{
  "rotation_deg": 5,
  "arch": "mlp_mixer",
  "mlp_ratio": 6,
  "parallel_block": false,
  "loss": "binary_cross_entropy",
  "learning_rate": 0.035,
  "momentum": 0.95,
  "nesterov": true,
  "adamw_lr_other_params": 0.0025,
  "max_steps": 9400,
  "final_lr_fraction": 0.1,
  "weight_decay": 0.02
}
Rows from block 4 of a small image classifier, named by matrix and row number. Rows with one number belong to one neuron. Each number is 128 + 32 x the weight over its row's rms, rounded and kept within 0 to 255. All counts start at 0. Numbers have three digits each. After the name is the row's rms in percent of the matrix's.
After each neuron's rows are labels from the 100 images, of 14976, where the neuron reaches its highest value: "top examples" is what is common among them. Only what is clearly more common there than usual is listed. The data: retinal OCT scans (Kermany 2017). In brackets: how many of the 100.
# fc1: MLP up (model.blocks.4.mlp.fc1.weight, 1152x192), inputs 96-191
# fc2: MLP down (model.blocks.4.mlp.fc2.weight, 192x1152, transposed), outputs 96-191

fc1.567 099:136149110173168099151069200167102105145086116110130122143129113097108132116100170164149112119099178140111148099109129127236070145173096127136149097126137072186159078114158185142157092098072122094067107139123109092131141123139093148156150150105155146106101128151163210163144147172192142167
fc2.567 114:072135145122154140110166083114160125031143099171115139124157160139117130120169112121095157120154104123184095082191161126059153107133124097110123100160105144091093159106114109091094079114155112120110139133131110158193085154101113184064127133128111115093130132140104072110131139121120112137
top examples: finding: choroidal neovascularization (95)

fc1.592 106:099147165177132172076092141147174125143088096083071108141154127102154120168162085101080117134137091156092128107135138152172141096085112141173132114073085127045131134109127133104148122104116157156122082146068152073042134148126174127145130091128131060150133129141074057142095166124152131140
fc2.592 099:132134146055154050199153093182105123144150143156170196085138108141159041127117137116148144119100077127137152148148145113101095108206151116166101107138137113119122121135164153142064187117201119097114142160125129199174138095155035130153106160148120173125120080132140104086116112085158127124
top examples: finding: normal (80)

fc1.77 089:081113110129127103112080128201165075149090168146131148117158058101148074180121092156154118229122114053144129157141123158118126116110170131186111176145116157140120110162133117179170130130154176094105135155114137126106136126142111140128102143082075138113125135149126083118162093103156133123
fc2.77 082:151155171157142136169102156106121131130095115106135191135109101103081204157173097104125133116135153205064119064142145131105150136137112189099136129118133098111122166087056131104142122175128170135162100112194140163137157107143145140059173123087152145163107138132121148181136136084085108187
top examples: finding: diabetic macular edema (65)

fc1.422 085:109088160121169045087165104172159173140098141099136078141093093143209174123184145121093100154125092132112141148146167119146184108149099120195137166159138129145174058161151168165114097127045088109175112140131148148101107130146096161160108157148139097104115057134125106090096149105126151140
fc2.422 092:145150115079111174125071178133075110152142125130192142132145161108147114104082163125147120153117167123111167116132089099145141131120130151115131120162090139168091196106065130116113158123196136127141128118078145113121161189116128098102156148132078176175154125121144143169129098095082131099
top examples: finding: diabetic macular edema (77)

fc1.596 108:106148157131133155125138121088136116122147166158156145166101170150155115188169095172106057107067129145106143129125087163107146174175173139106156135121153138130201060174147141119142148129151168164136134127158153070144091123094137073110102106093120047109094145136125187122165123146091144102
fc2.596 099:110154131143085082092113126185148166082130100154088083111146080136132117057136150145175127140174160134147126131106160106179100069088107118146143162156144118166120189061139167078105088152132133033135103160109085155147153178121102128119115130173148173128116117132143128186090151141109168151
top examples: finding: choroidal neovascularization (86)

fc1.364 096:125100065147143137152164142111159124144101163099109099148155145185089175148114195147157107099143119083110157108078156112182142103195187104146106151173144124136140101207104147132082134182121174114107132114098122167121129130146141091142132140173154087151151139183101141186155153080076107095
fc2.364 097:162178193149099097139083153140096139072137082177164124091116072067109085128192110108132153180177152159094121143149081111089116135084082089125133165147094158121119080158149157172152114081106118149107087112168156135152153142148143100164117109080123177124096124092071122102111086112207198121
top examples: finding: diabetic macular edema (96)

fc1.23 103:120124111130143151078117227099128096158136153135153121120178103125135133178130152120109154187171126163103111155061148135138181077102147177135135182091098147131181144151147062104124137149188089110147135120142172089053130101121134164120124125170156149177132114104060129038187153168151143134
fc2.23 114:177111088165123120187050107177151168154126132176164168079128133123106158131103101141117117107116131147167079130158201168180094100096165131059154121158131099129110072132193122176172141156150180164089091141082085149129111162131103141135097125019076086108127121144157183151090060138133147135
top examples: finding: drusen (68)

fc1.257 103:124195101149119103121087192094166079128130092112127095163088110144116083098178131152129151101103107100107144159093145065155186117100149115127168170119143149104148153054120091140136100179158149163112136095151151067199142113148148118124110093091143118165168100127142192174134152127080158086
fc2.257 108:078113141110132169143192133151165170118174103174135146160120121152124165133162157104122048108177171158141111047117147140092090159143087139133071173103128108104106149136083202092114134177108143118122137068054113132111113119176076165186147095119119121090078146112118147059087095106122113174
top examples: finding: diabetic macular edema (81)

fc1.82 108:196171095148146198152173171180102126077096151118168133144122110171138113092086180075127172156159140124135141195151099115176163098133112135116106153065123057126166159109155133138108100138100139069131129101140135139154182118130111153140098086201149106124157123115203149191128085107122108129
fc2.82 130:155105118100079164116153126085125074164171148130107152112139081125113140138143118149098113146143124153149123064062138166141105102137141147076162141092172143106072120139096125129202165119154107104109088148148133157186119095104118147141096139116143098189072144114101110116107096166116069157
top examples: finding: normal (86)

fc1.523 091:149180136129126118062101129120150094147158116113133074046089154126121111129129152095126089235126154183170104134124113095103077140131093134123141075089142123149131178134088143110166126126124103100112102131094098087113138168128153142115134074135062128127115141153132136072177148175143084177
fc2.523 103:133124127171110120156141159128105117128150071175083144150126105129116121100131134160106188136143163091107136115107135169164133179086115114155137142153128076038129124073196123125142112142176114112131140130142143077158099076104053121090096142153159162178122175095154113133089107114081145092
top examples: finding: drusen (98)

fc1.549 092:162102156105154105145078121120196128073137151122130150077114155104181139149130111147117144127097112085182115129116141127183125162106135181172118175149161139075113111081117177168127115095080118128133173126149156092095078141150119114124122138141124120162172148103156084071150099111130186144
fc2.549 127:142152096117143152086150127149089110123059122100154099121110129132072130051134122147122116165185125126090126103138141082167159173146068131104123125137100063175104122098091155070136111183161159087114147170088112094176109103113131124146137125147131159103104142142061127124085141163155129114
top examples: finding: drusen (72)

fc1.217 100:170075125137158162160123072117091090128131112123127165188173139133146109138179168153129089088149146124076133117141113087153155120143192178153149079123108140156105099142088075113119129126142167165124166146112110102133057166132061113093105129119143105206135119104093097163126110083148171104
fc2.217 097:112115177128078131090177133124206150118123144140123077096065129134103123113084094126130131173147109126159123183114177141109108175139130074109074093096152156104122186098165188152106140148082105129143072116146143097163201106147199123202137151123092173109078111132192160098103119135111117121
top examples: finding: diabetic macular edema (48)

fc1.131 095:108125152106122129185142108094109116154096182158140096171144138187115121118173121098084180122131173122151120171129175117150185072123167095098137200117081130119120091093104102107121121080123091126088051080139125103135164084097085140140090097111091134154164101134121157165040093128157115134
fc2.131 112:175177047149089104084105102168136099113168076136108174117114077112135101117132115076153114083116101140117104110135114132142095129067123149130109093104173135111142180173113121109099181168099187171121158187156159127130061127138177091164133131122113113124109087091132077138141154114140075194
top examples: finding: normal (82)

fc1.547 103:180192164087129089186194147150087125121135156130134127061125103091115159156093127195126131101089139071094051049122150103103063101123087162115152134147155160125137091087073187141128153159142146132131111064135144122129125128128157064141151094177159115188160100092155134124133072166099117117
fc2.547 128:135110048199132125129091098141118117106117088095104170164134141147142150098180163100104132135114109135145130170151139155111198179174144120089135190154111126123148148163210123104146110147094171129151109152140144127084191123093132108101119160127080113029074099139112146169128130186121080119
top examples: finding: choroidal neovascularization (94)

fc1.98 096:124056164154137102129166192097130135129119155192117086151109138147133112123153149131090114099083130095105093096151178095109126129181105142069067134121100157093135114102104055165176068116121137113213130137158135115120153199149104106169137126126131116122215034115199093100147169166128138139
fc2.98 104:126175072098201138089123169146144113154119139170146111098125119119150126102111101086107129145085105136169133170101075139155094190094115127096102138164130129229136066193101135147086148133105153171121151135106111188172083098091100114157115107193162144089080115108096137173106100118142111106
top examples: finding: diabetic macular edema (89)

fc1.184 100:090099144178120112146139104078133141109050103105144110099096102171132133140121117115133145181122162085145141127077168128137111194108096087105122108087146101170111096151109105156094108112073129120172128137136146160097139151178119178141190140166093157131121147132108103138167149091156104162
fc2.184 114:056145102144154134107111100120115146109151160109180130172108168136118133114135121201148109137142118176104120091156094128067135079102212207179144043149163105086084130118120125157186144152112154167112149107108093091159098146119177102145124118154135080117143145115145047079096149116116167126
top examples: finding: choroidal neovascularization (76)

fc1.269 093:126125118099167066110139139170115147151150153078130142112144129112112157142142146101128140160111136115115135076054072159152103104107173125175110121113127120109220170093110166122136132170056123094156119096123113086146088151126145130112139101134125144173092122149137075094153057118117147155
fc2.269 076:092194124123155138117103135106139125146129106154109132098090134107121083138049101129142103173152048137117144171162169097117092078111068080141161165118147133165063080143151126105189117119118151147094121130146141097193153110171105080139068168110113154102149139095109123136145153086120117154
top examples: finding: drusen (92)

fc1.96 107:101129079113120156093131209133143134172108182149120130148132159098152109124113098080157108132117144159116102090074131162103202107069119127124088122120134135117178161086101121130160140126174127113089182148126154068046154107048060133143126157092120165134130105092096160116087122135159140175
fc2.96 116:132138137124140161111035079151141092109162097196153128075163103174123154180090077112115101119083109132152139132121187116187091092105160151123149178115105057142132101124144056095173156109110082176151144092143168138155108089190135155111133170088060083081107130134146128096143053163133161146
top examples: finding: drusen (94)

fc1.420 099:133156104162121090118164101137115114199144180130094090124119097125139055145133217149133137114087132118198170112104172108124099108144163086159112134184125153127174141149132129118122118155109119128131139083131159160156082150088133111132194103143080158048144121118151152099190114122157149134
fc2.420 108:117097139096084188131073165134138133067116084159109172131090148143121178098131110128090140119063203095094086134151122159142158144120105161064148145084067112161122119115114147158126189083193173141161121152127125089160185162157128133132150142114163125161113135158084114158109149169091116090
top examples: finding: diabetic macular edema (40)

fc1.27 096:093141159149140068093116146158173163097117108140167141099098081174096111146138116113160178069153136108180106115119112130116166156100130134159215169164155100149066106112126154149161124162148132123137095132140152174149162165140135101119144163103173128086135138165128166130115085167127156180
fc2.27 100:148161067168146130193161178153104062136161136137120113174173147117130131089163141163092200142079108107112143120154115108136122152122119119136033108055117123168157150122101094134107077106108103139128133119139087105085071132102171120175087127133140147124127086117122185145162162113090115117
top examples: finding: choroidal neovascularization (93)

fc1.418 106:152062097080114164200137089105130122112125137132147090100169132171128099123117160125176129116084080170179127112147122101117124127128141122110095089096123157102176110118100154109159117175078167163233124132110141124115139163127169141158089149128128087110116117164117122118150174125114168154
fc2.418 104:144141115131151122095135189117099183139078095110099133157133161076139170146156095202133110120111144080152123168130180124113092148098098173131119069134088094096116113144125108158138129147126101101024121104174139138126110078111125087101154145092132157146152154103147145129109094172122079127
top examples: finding: diabetic macular edema (57)

fc1.349 100:164123152129145135170085169074115130124116200073062138186116206069147123165162122112154099089145116144122118157179080126155157186112177113176059066117165137137121150164182180097150107156177125101119098149101165115117088165124130166121145143140182174119136141207147146174114134135126084134
fc2.349 075:058146157090109096106182151210150126122118093114204148136107115181100131133105131176101154108159093130179147127055103093108111103116103157129151158110122112104136145108086107160104087126095090098118161121126108115161147104147137161154111121129072071164132129062126159135142124124159175110
top examples: finding: normal (83)

fc1.718 104:144098161111055147120143142159115096057123168189161147224074114160090089088103169169098118064138155114098111154112144150089120147143113166113133106063110140095160139097143143096176054114117073096187106146151079130209171148160110089214128168127087130149073156137137148127161177149145161103
fc2.718 109:112078139149147114175150132138171139143057136094108171045154109141168163140162105077111167170144124131124162103135114105135108127101156138132081129141140089146092118145078112154135166193102153099076177100090136144151081083141125179114110085120208097109137120150079118135134089187098133216
top examples: finding: diabetic macular edema (72)

fc1.653 087:099172145151134093138115109120090138135112106126140121110115127145198093125150121165144117114154118154183105117080094114142186140065083097124181128193149181134133109109153143162162132121145123117101124109064135130094168090064106126145119114119184098168070033105166122133140087161179109102
fc2.653 099:112098130111125141150149163149023140106144139108134108165159181110125137129111111096129107107150116106100128172162093074095096098191160188131075137147112094105112187108170166108064080082202149130130054122187162118097116143123135189091159113156123101172176136133159180096133182122116185115
top examples: finding: diabetic macular edema (75)

fc1.102 102:121172111123122105126030107143152119093128155118094169076186188108198080138140090137159109076160148104146125172116165145046100119102154125127148092124127131113107096112167146098157089172132162107153160162160132113119144173122150121125150177109144130124161128117220127006121126142112131079
fc2.102 115:132093070088097124116146123100102150159097122161090116102166084074143191138115142115109155115121132167088100099121092083165116129117084133106116134117162134110141145124087095123158166147139126147168099158116082122129078105122106135107120085144157125153179150174072130174125082182162110120
top examples: finding: drusen (88)

fc1.667 101:129119146168026119103120064174220106138116146136191116145082086148140095091146173220178133149139209162165120132119129148109173155130089185150083137147121175148121162168092082123131157107104131164136126080132151124127111074076102134173193112111117142107076111129166090128151168116091121104
fc2.667 103:183147116110167113096125163180126157156120144145083145112141147104132192167104146087139138100127077060127117119134133108148091142112182123140120118072148118145098079082172193102094096141143129100086150130061108120139154210129160138089143128137109106172134146133142140143156118166094132141
top examples: finding: normal (94)

fc1.512 118:112098203134166159159142148137121134145116111095105016070161109145157132139104146117093137071157114165121170123152092205198091138107119050163167101151142145077114196142117161150144136108160154162129165099180117145097150098127062138104128091152144087143171135140143083176103111125074090144
fc2.512 101:092193070091105109092152102096103092194094164139133225148110153152141133167105139107091108174126130087129093145105182050091159181156089182114085139083116122119146123127121106145148152138106118119155060140072115165145186132147198075196100136095067145153105132116104096083049142134148165136
top examples: finding: normal (98)