{"train_examples": 98430, "horizontal_flip": true, "cutout": 0.25, "targets": ["finding"], "norm": "layernorm", "inner_norm": false, "conv_stem": false, "layers": 12, "width": 192, "momentum": 0.95, "weight_decay": 0.02}
Rows from block 3 of a small image classifier, named by matrix and row number. Rows with one number belong to one neuron. Each number is 500 + 50 x the weight over its row's rms, rounded and kept within 0 to 999. All counts start at 0. Numbers have three digits each.
After each neuron's rows are labels from the 100 images, of 14976, where the neuron reaches its highest value: "colour at peak" is the nearest of a few named colours to the mean colour under the peak; "top examples" is what is common among them. Only what is clearly more common there than usual is listed. The data: retinal OCT scans (Kermany 2017).
# fc1: MLP up (model.blocks.3.mlp.fc1.weight, 1152x192), inputs 96-191
# fc2: MLP down (model.blocks.3.mlp.fc2.weight, 192x1152, transposed), outputs 96-191

fc1.458:490444417504485455440478522467451445517519526503392539434533489471543490407457460554499473541527467507471443485525535503482557453456419554618537528428496555405506510517487384537535600485368471392458538538559463545460523480452514565477482450515541434553539573468505516450427572522450586518
fc2.458:434388562461500551479460494510516486527462548525509560496550502527540498554463464516407472489542569484627538559399409463489465488526547481472528612614419525473481462507490538523446537496541488436527508531472390418461461471483471497489518537420438628468476438566541505514483387521465483490
colour at peak: white
top examples: finding: diabetic macular edema

fc1.594:512501481473416511562479483533506473482484568427529445616498441484319506527540488456525426577492575520562568539547494509495583472511493435437573476526536527534467448498518411594482513513583546563541498533511529508505504476489430503512483469489516483544519487552513434367596551525487447524
fc2.594:420587513504458527434505508510583536431546495460510565451500502477511454521434381530445496400475469428329486528499538425533492552484601589538563649536446536497454476415449509465499446477493458411500499444544508510567474461536447465469576575565542529423559489445539524560508537512514509433
colour at peak: white
top examples: finding: diabetic macular edema

fc1.449:534506493465485479567476465627454486551509369455547441523530508446560496513492570512539503476499537531440498462529547481485488527482485426495411545499488470471417589536438454449508537522466408501445508529492464498494471572556517493480554550484559473563504549498515416648435521494536457448
fc2.449:512480599485496557443556491516555476537407541535440393461445542494341568625507539447414469543527468507478468539511395485427457454502585517577504487476493525535542522558519509530444514462522546456529579454482469532472474445531538505492517447479416550451485547499481537416572498476532516537
colour at peak: grey
top examples: finding: diabetic macular edema

fc1.248:430382427519468566552530501526601429450432466504547433473496570499515482618470522560457485524474579491420531532508454479477561475492503558451464514465533554454406416460478509519567466434507561406516475528421406413477466393580510466557448526488365434468470483470499484587530418544501488568
fc2.248:540512526468461443467454442479431528573606487520512510476515485538537415394561499504521562573480421530519494430457518549492450497516562397505499467478481454585499490518494530379416540514443497573462463587566614529470515496359500513473567421533606585431457458580466481460485603429585501555
colour at peak: white
top examples: finding: diabetic macular edema

fc1.433:372523492470446556497590444447468458483493399572466490465533555498542427499524545529492528538404474460529546439529650476508405476394499531486432385524469593459522460471502402497547512503610418493468450451526520445446473467384518448503555577459532536503516447499492520458491458484558460481
fc2.433:537404600494532479389515543478530586531549549515525544511493556520496497484461460449484550440509504543439490507461432448497566472580509513467430503421488395515521583548560530491458459502471473519503481524501483598516517544599500544511588418489536484442429535487515453545573569536502477517
colour at peak: white
top examples: finding: diabetic macular edema

fc1.484:478469477505529492515526537428433497427564431486544511500423488487582540508519593408431525529533569580577511486427574474510508436466468496390503509522575533457489435494472500493501517454475506480587487521480470453413476462553500622465470502456491480539494478471511397474527530587456538540
fc2.484:478477492504526436493518586604543457538468529407499565422528495517480528486464568615474511484553445456405447507488564468488440502520568460583450494562411539560459536495446494514490589525485476526470515496480481465463491486365414451508399525535522439412487528496480522574493453454458472483
colour at peak: white
top examples: finding: diabetic macular edema

fc1.194:539544506466530510383529422497506433454544550520415418366493447430488507504451512490546492481563471500521498507611532518432539564493438526504509588435481446477543496590510490461468621483568469452470576513498427493514445457542561445551513516435523507491396691438445436467458547477561486502
fc2.194:480468535565442529572483524491420476486458477446561483594535574582445493601445441498508418578523521519504467475427394521443482474484597496594440519568439587543469547459458501529437467521529414489449459523555512490467514518489482498448443497594523562458559452553460603486494443502519556585
colour at peak: grey
top examples: finding: diabetic macular edema

fc1.222:528464442517564425491470525458408459485489472570498520406572460529459414513514474439534535584537532556416484489504594521480556395518529466558495442470510479494526436560436479422486536542446458491454607541492520559462443460466476531487548479474481520423527647562604579490439532542506598523
fc2.222:435462564488492632503459493506470449519448508510491465479492509582581497544481478503589537484565555391516540557560501516538390611427497491531493594539437493486535573500439450540498458428547455510477440498524439508449441497502533536503459583437539507499479443508400447492441462350468604503
colour at peak: grey
top examples: finding: diabetic macular edema

fc1.647:432391491448536461484517615478530477561602539548434376462515524475445421551488527557558503478498519516529429515547518505486570524438505519480358455484516466495526492478432600414486405581433570518475499452448497488511520503507488437502465468555498571538471544559399405424493549516603543425
fc2.647:519558497454444496489396495492510520491449445527591625567472495569514577501538518422439548547400479467502572504479465422493383489523463483561567475535426499493459334562536407508532519495466523545505531460544522473537411502546420501474544492460460473515492548514586504578561503500418462530
colour at peak: white
top examples: finding: diabetic macular edema

fc1.575:420454428554498553477502459521431527478479418452518472466474495518560529403471499513481452601454504581479477483505498451493551511459459516508448543381430503475466431490580534510549612481566445372486471481498490420493481425500442501516540493470463529505452506498506609554522468391483463496
fc2.575:493498547421396403481493481478518520552489430478442540516482564552491570560499599528532485569570546415510508471512548539455447437512479419532536503452534467478504509518495471522425474477459536582458531588507486481503523580548515522502538429557534494495481443506435450486425454580560527479
colour at peak: white
top examples: finding: diabetic macular edema

fc1.567:475516425513520461488532536477540465548500573550440524557504478555530529591502519592487542533493439520468325474519584454485576471520445518445485408486473469491502420408450444554561500567614531409558513531547402569493410410472430515532429498444468480575376517458387476539544482527442484441
fc2.567:530506519538570411547442419441519513469563461508533524490540518534514402446500430451419503450587501483504704503408500498550410516491476494472490538481535511551465466596487533514392497524474479446441500449497572436521479534466478443490537486568422443421608495479523530528463465518504557606
colour at peak: white
top examples: finding: diabetic macular edema

fc1.241:423444442554508552493444604437468527541549446424514498517517541585479412499446550420496498508621546524401374545444498486487455462473498531543509540452471527482493570474514527411523411528509522529434508536418503576567468468428454479438500464513508540549584497497525443384489610542478457480
fc2.241:566505496468440461464427430538483480479543571514477523418489445415584577461491468517613451477440485460494481471436499553539531580476479594514496455440516522460493448428459350565457566511521451554505520526545464478520531516559481520504501522455442472542432459548533609578556487497482451466
colour at peak: grey
top examples: finding: drusen

fc1.529:509453489432480605521574457479448470509489562483543514452495513548500470503480505523405543506561532563483596517425510533460549452497462547457484578494573523495494432494461492438527498522530464452543613529456556462543419462517473499492422614423504494515565476490497430433444536614593399514
fc2.529:501522405498451456487304461534511541541565428495522487576500486527458510537490454463491508486539484445493360530557495562550500464505526527487563455488453563463464496549519498482454464501485561516481452463504399610510537515512515513645545423536492449411433437513509578550513498448458535509
colour at peak: white
top examples: finding: diabetic macular edema

fc1.214:448488494396456459450536474498493474544465482513457481424513503501554583517497583500530406558482451485446477506475601487478545485489480519493528366491491448532545480480520493458580482514548586532599382432547495499487515475557495404489485411518556491528525515625560525454453548529498521551
fc2.214:561514524545505543407489462483446533492502531563482472512583561518456420444429440439486577442434523493549547509596499497524419518482544525375498583558442566434523513517496493520420558494551434470433554541536479465496536509444554480503555586442471476508494408383422438459468465588477506410
colour at peak: white
top examples: finding: diabetic macular edema

fc1.202:501513458471537554448500525467482503478434520451430435489508474484535419464534613502495455551454467472645478511461528487480375510490478429496450456540500458555614464573533388434518551569463458546497521472490508538467453465488519522468495440554556523439470439487364443473482546501490517492
fc2.202:501411533499482536502490526525498550472504569504533474553451521515515505531453423477528517515384536568497471442534499500537531465605583527533563552499479562410431459431593642503555472460509422467457491573428428494534582632458543468504507542576461503563528517547476536569485529500504457453
colour at peak: white
top examples: finding: diabetic macular edema

fc1.150:531560553424450520543501497498452496515509607378428418502507638473355453521485475499473504524465482505440453427584509547442438411507536486472481432483548529525511535507467559490542538482483536587459506506493442429443438469533453470481497458500444519503448515538585537573531593424547440596
fc2.150:466504464507498526479496432514508511506535390528512540526573406572503499588521519520516467488564540496517481542449492429552559548446475508446572533520476494428519491416463420494467516599506489486545530629568457529519585398547483541452549584466562507551495457512387385558485419455422479408
colour at peak: white
top examples: finding: diabetic macular edema

fc1.439:457477473500411545453439563541554524484479515424419525487544448501557540520547606510433496481428483575464452486508504525406612559485416474462584421432392491538474448487483442417394500458525479465393404459530470491398428519470483457541463520369471463517469526522509471469475505434468489467
fc2.439:388494505497519479567506499533444489622639391486614500464480532560523458430421516589551477571442501501446500467450470468502454482519562487525486586515553461486524551430498441501539576455492543526578498454513464388547583453558534499514473443555516567445479479423420420492441471455509519570
colour at peak: white
top examples: finding: diabetic macular edema

fc1.32:498496465461507523452514535441556432515509500518461589472546460488479512398468391584450483487541485506610608503443592560514515495497539401464449436550487536512480511507498512507432555518390455508485554547495478598484496524446533391537490476468499471493546523524508459479485506533515419466
fc2.32:474498527443443466473507443508460562535447469503516494534475506448481459588480544453461566541496510580382451456493424421479474516470567542485472630496428504439469470523567477514514473552517573492513397468520544420449431402524451502479528450547524567511497480498483530536553434448541565533
colour at peak: white
top examples: finding: diabetic macular edema

fc1.212:456565554574465518461497454601420508556529534501559530499443540479539491552426523475444445532496501472543466500507489431517392498564463445462483532487598474535416557437533574525533512560547530469518502544556466534524543464516451434361561457549467540601599469527458455448607581465491526511
fc2.212:605508558437582457442595492496545462482505443590407439412524474480398516520539554516524529568506507529558536460561514614501629515534493470405522545494505452554481457475445492457489504448395455515484501451571410480417541561442507539558436557497541550392353527525506466496467453595491541501
colour at peak: grey
top examples: finding: diabetic macular edema

fc1.100:455507476480519504542426628495522540488527602492535505482549500362599592386477507554518495465382532489476580536482596551490463492489512439537501516507503433487422458502409484399540593513461575610452487479506541522361463471558506472497597479532503467427534573496545533481476552491454419478
fc2.100:542452494510510456492473391621487469442547384487528487386564508492566499604492419444464517398495470473566571471508426471511529488536486518534583488456518479479554425500593487506554512426504528423532494474513430600480472496426552501413538484491504571512449504448581472487536528514509591473
colour at peak: grey
top examples: finding: diabetic macular edema

fc1.48:487501478587533492429382586411518543465490526542583508453447469477520424547515484505638455525409526492509541472461473537513537468539428576494489436526523492521519402446485388457509475453455480436530477516481399491527540508483452576576534513592444537425550374539435492510506535539544489520
fc2.48:519392495433533462508598465560518501463494519550486461508572576522569591483521516564471474504532502460506544504500516520439474592506534545474427471546560494444481429552503541509513500555467637521557499437442533460473507468540428563555483506509537496564473447594525437474545526574546471478
colour at peak: grey
top examples: finding: diabetic macular edema

fc1.487:514559511451494380532469503487505466560451593529537533548480447489466475451511505558525486533422547440442465526448448441563592496541523510477497504563522575553585492487465435465460606588469518412540533494613506476565532538502495495534581444569441513680464518519480486458547590509355500428
fc2.487:434420465425499567472507409592560530469478465517411613477567547486589643517450487420522501533536446578537532482513555499457479599517437527493534466560369497549441506609503552546472450570419574452444466389417489573448471524445494419523475533491572485379600454516528504525449499470497489521
colour at peak: white
top examples: finding: diabetic macular edema

fc1.552:505485508555469546455492518481551424510470554540442435506472523347481399451552512435630401473424527479528547559459471444476446565617545573521568470512542545432531480518512455432496572451475434478530456588497510558501555474392557462517533515597541564558449549386485501459491448487513531511
fc2.552:528511611413422426594521476483532505561583464556604547526470450541563549501431518532423576586483474524462467525580530559504559536584416464474426486555459502573499462482512455561478473589416429459429507497346471471530474477544455450452595558513572546542506457499554474568476556511507521546
colour at peak: grey
top examples: finding: normal

fc1.209:533502511426436436515422502426520486460592459500541476474510549477462532471390488469465475661483483458429468500462510566519519422462524526462513482411500475505540424448510429434501548552550423433552496482451474488576500525588390477498550534477447482418488505516466531496412466538465577499
fc2.209:471496529584491580442583562540493526451525461493568655574484527436552455522521591570509529523501526560612489433494486493414469501512523484492601457611477453492563512516559469505509508496481565550427481528547476427402391439476541399582508498406565493497523408481454453504511459433519381513
colour at peak: white
top examples: finding: diabetic macular edema

fc1.184:462500577494547523371466542482512510476453487551547472416489539540520502458486582460475476574517402543418491512333464450521589499475525467531446556471430529503521470453515341430466462466562493465527582404550518434460552447450418562546535472502461534564519539440527502458488530490507493516
fc2.184:540521435480504543553394579514566448495499557532491543436484488568423497602497459551495450543460487504529502464535492535543478459529483517456424522568560424554448471556552578551464480448556605553473424552453479445475463588530540621471510534533403428490551480492505550383514403565466506570
colour at peak: grey
top examples: finding: drusen

fc1.353:444391488580425473441502503431492491441500485454478509503393462465463472551422476592517523526434465523494547473439412556377511476510459562558511410423464520500418522430519460470433542475489456502459451481520532471589492501462473450476479508547494422371475506512521570456532461515502478532
fc2.353:464597509421486454464548550500472521545600470361453537503499476592597528442436496434514483525474493501539491516563533485524524451536468522372512598435484514513508452528517496527514504450529496500522518535440465470450439487500591462436529417445432428464490497522444577498464502455521493477
colour at peak: white; grey
top examples: finding: choroidal neovascularization

fc1.495:489550462486482502531502518552426488495538593524492476461520553482394454490515500486481506501490422470559541540559481571512429605544505403536529532571419437503549531614505540492476434453420445547535505436506546482433568458461415473486544486452443427412566481545453541486465573547508471426
fc2.495:510429550493492480462508580482492466538414498436416580569492542508518469434434491495545577446551590504407447485504531444503533536463459586500537502430525520452490510362483481478551444484475502500484508539523378523464509413498532556544534538455564538604429441538551478484504425554496500492
colour at peak: white
top examples: finding: diabetic macular edema